A small masked image model, trained from scratch: encoder norm rmsnorm.
Rows from block 4 of the encoder of a small masked image model, named by matrix and row number. Rows with one number belong to one neuron. Each number is 128 + 24 x the weight over its row's rms, rounded and kept within 0 to 255. All counts start at 0. Numbers have three digits each. After the name is the row's rms in percent of the matrix's.
After each neuron's rows are labels from the 100 images, of 14976, where the neuron reaches its highest value: "responds to" is what is common among them. Only what is clearly more common there than usual is listed. The data: regions of photos with short descriptions (Visual Genome). In brackets: how many of the 100.
# fc1: MLP up (encoder.blocks.4.mlp.fc1.weight, 512x256), inputs 215-255
# fc2: MLP down (encoder.blocks.4.mlp.fc2.weight, 256x512, transposed), outputs 215-255

fc1.311 089:136121137129125127107137141159081106090079079111132123161063128155113114136086137082126117130097149153123131141136150163186
fc2.311 095:123082132119127158092094132121158073133170119131097114122166138131124089160122173136127101103139100141129113114155163133148
responds to: text has "blue" (34)

fc1.496 098:130144142143118141128122186157099164105104128107147126160084185156154118083151137104126143151122131153142122124134104098143
fc2.496 102:108164110131123177102131107150159083113157147102110136094123158106155111094127159136088109121135165140127122118102104147115
responds to: text has "white" (29)

fc1.212 111:142118123121103152115133127129118117139104070126038147148093134151172105174144126119111079112089113136129100108116139114106
fc2.212 095:120070139149159136087115127127126120156112177107111129119127098146139127176167150091089112072135149160138129127151076111121
responds to: text has "blue" (26)

fc1.29 104:111132118107111120120132132091144124160138142096150122165101186136070150140137103125112113108133112096116156121138127155130
fc2.29 091:080125130125137113182124122159129146106138128128116137128135101120142111069140121088145143114117138185146141155131137113139
responds to: text has "blue" (25)

fc1.188 107:093164101057103132163145128165112154121135117138123164163090123184116120131084104113135132113145097091118109128127143124148
fc2.188 125:126135130130084152094142120106152128158150131119162095187161130126136145175179105148129080145133126073117106098121143133112
responds to: text has "blue" (26)

fc1.239 110:084150124112058125121116155139136106161118111114086141176123118131176129094127119119123166175128100077118073084127120137113
fc2.239 136:141146134136185110152130108138136162108126140118147129080123128124085114129105141127120177139123134135100120167117134132117
responds to: text has "red" (25)

fc1.474 097:093134101156119136146093191116121113133130163166125161117102131166116136121120110059150124116159136115142154149143113146176
fc2.474 115:176149171108119122139135077138154133127135131113141116178158123127161090139115152169155130192142127145081106134111139126093
responds to: text has "red" (34)

fc1.449 100:111144120116125139169130154160150140097192159122075122168144128132135124123108102105122155158172074143095116127143097120114
fc2.449 104:129161123106143156109136120085123140161109126128139086166144136110132114182145112133134128189138113070164156127123176128130
responds to: text has "blue" (25)

fc1.259 083:076133104141074161120120121111128154138137131144091141129132120124151096140173106153127052122145154130163107140135133141163
fc2.259 090:135142124089150128155143141128143114112123153158172096133130116105098082144127142144119164152127113076131160105126151135147
responds to: text has "red" (25)

fc1.406 102:142107138127138128128147149113153161144101099143094143166110110135112142121126107142160130127121151116104124131167122106134
fc2.406 093:174118161142178139126132121131098096153079131146128124095088126120121142111106151105147147070108143116141131116092150142136
responds to: text has "white" (28)

fc1.323 081:111136149134124079141117156130120135158130099141109160157125117104136130087154121097169156113098112124120099145118098124122
fc2.323 081:177138142142085190100131090136086124133084111138142115112110116140104139121111129199154171128134149138143118103109153139120
responds to: text has "sign" (28)

fc1.76 090:148120119102158130118133129165110162105103128119102116127124091167117111076119115150132109161093154136116170106128120168115
fc2.76 086:142149101127179183083100129135112097147112137137106101108116094139141114135122099182094074122121128116104146116128124151131
responds to: text has "sky" (35); text has "blue" (26)

fc1.307 084:145177128125097100144174136145118140158132144107125136126092103132122090142144121136155123152129145143146154087134127115155
fc2.307 088:107113125142127166152137129096120168112107126128140155162147115128107131112125098126124126129134160117154082164065136125143
responds to: text has "sign" (28)

fc1.127 098:108105101119103142155095156145090107109086128139169109134080124178104130138118130077136126115126156120137153151152146108145
fc2.127 123:168113167152129127153134079147133150120120136071161134170151144119164065165113153145126131155132128187119122135120132088116
responds to: text has "red" (34)

fc1.508 101:097166096130146145140128160138112136103127124148090164119116077126119112149121093125158151127148108110161154109138101168174
fc2.508 104:159147173151150130086125138101120149123143173109136167089145083129159138132122122200119147074127139136079146112127110115078
responds to: text has "red" (37); text has "sign" (32)

fc1.285 100:090124072086123103166151118115114142102090117147086169124086150107118106134102136121157120134170100105177156120138103163195
fc2.285 139:152136178147140174081083142124138099120145136079102104127155123136123115136146130159115096125128148165047118132148124131066
responds to: text has "red" (25)

fc1.304 103:091130147156123146126096115157098115119139122122194182141106160160106101129127109089160118138080119148146127130125125108101
fc2.304 111:084116118120112135158140105098182112131149139131141157189172118123106124205155152131131081183127116072125101133124158117129
responds to: text has "blue" (26)