From a checkpoint of a small masked image model.
Data: trained on regions of photos with short descriptions (Visual Genome), 14.7 epochs.
Rows from block 7 of the encoder of a small masked image model, named by matrix and row number. Rows with one number belong to one neuron. Each number is 128 + 24 x the weight over its row's rms, rounded and kept within 0 to 255. All counts start at 0. Numbers have three digits each.
After each neuron's rows are labels from the 100 images, of 14976, where the neuron reaches its highest value: "strongest on" is what is common among them; "colour at peak" is the nearest of a few named colours to the mean colour under the peak. Only what is clearly more common there than usual is listed. The data: regions of photos with short descriptions (Visual Genome). In brackets: how many of the 100.
# fc1: MLP up (encoder.blocks.7.mlp.fc1.weight, 512x256), inputs 0-51
# fc2: MLP down (encoder.blocks.7.mlp.fc2.weight, 256x512, transposed), outputs 0-51

fc1.88:133130131126133120147116139147152109155103072121151122137165115120118153133140115131091133089110148128114117171091118089107103131160163132092109117162158143
fc2.88:135111127129108122133119173127095144098132121125138135207077126100146112127153121098179146085107168162087096108149133138170144168119158138104158149117146129
strongest on: text has "sign" (53); text has "white" (29); text has "red" (27)
colour at peak: pink (28)

fc1.213:103134106157140153134131108074059139152145117157074111138158115147135188170083114121124099150155152135166135133113123131103149123100153155085137125124131120
fc2.213:123144098117151141117147117143096134106136124139143101255099128073129150135146144145170125136149125102121132082129133125133132117168120117129114124086098114
strongest on: text has "red" (29); text has "sign" (27)
colour at peak: red (34)

fc1.85:130180120131111141110116117102141125132164152117139148137164167116171118134135101137114141123101135127097163083156106109117097154161182116146179148135143131
fc2.85:142159123107150114118137135108237120095131138081115152226059122116129128129158130135152104131116104157114140157130120145102138137131123141117089164152126119
strongest on: text has "snow" (25)
colour at peak: white (65)

fc1.96:114118124171114160119147140126148129169107086074101119127128092137111177132111156167136117161126185138157116133154141093103127123148151106139169137124125131
fc2.96:119115206123129140136164134125140140126122161121154100144176128114145151177142119137131110144095137096145134159143103101082153135085090116128148087122092158
strongest on: text has "sign" (32)
colour at peak: grey (60)

fc1.400:131148105086129113134117125136159097061116083114131126141102149083086138117102142122114138129108148159107125156123144133129115148161138136115112112164150193
fc2.400:128053091123109133136136088117062168105129137093140136255135137092104122099160111125207137128133126117099093080121118137130123126112125143118168101059112105
strongest on: text has "sign" (34)
colour at peak: pink (34)

fc1.256:133107160125093151152147134172121154108107143106103107146103139107130121089165181105091137145160170126134135109133174080162105127109176132120144146099142159
fc2.256:127138150119129130130102143095117114113123124111109127255145121133136133128104131148111127136124116126126132106120116142124119109133109114121154130168125113
strongest on: text has "man" (32)
colour at peak: grey (60)

fc1.177:143119151116124157125122154139183080126149143105134149143129105138168117117128093151103134110112103152146148155133116123161144101130107119138136121148177090
fc2.177:123125133125171126135125155132146119126105136101138128255155143151143116100147118113123115137125084130123194092138113095136114134125128133128142115112143156
strongest on: text has "zebra" (25)
colour at peak: grey (60)

fc1.58:150145111101121111098120151111174099076145146108131114137126151103110159115142136126092133117137122166101146148146125100154106157170145115161128102141120185
fc2.58:101077140096104135128119105102075127095133116118130121255100149099109124134131115131170144129149136126117163146121111140124101138145132147154176142095131160
strongest on: text has "sign" (25)
colour at peak: cyan (30); white (25)

fc1.12:122155139091137113136144136113122127121127117096107117141133108118145132082035147114124127140128151130113143157149148138123115141140133124130150131121116122
fc2.12:123152124139218126132113055144098135207126123112136120251152125208138143129132099094190135121127151134133087051139119099113130115109120124112126123157129147
strongest on: text has "white" (31)
colour at peak: black (95)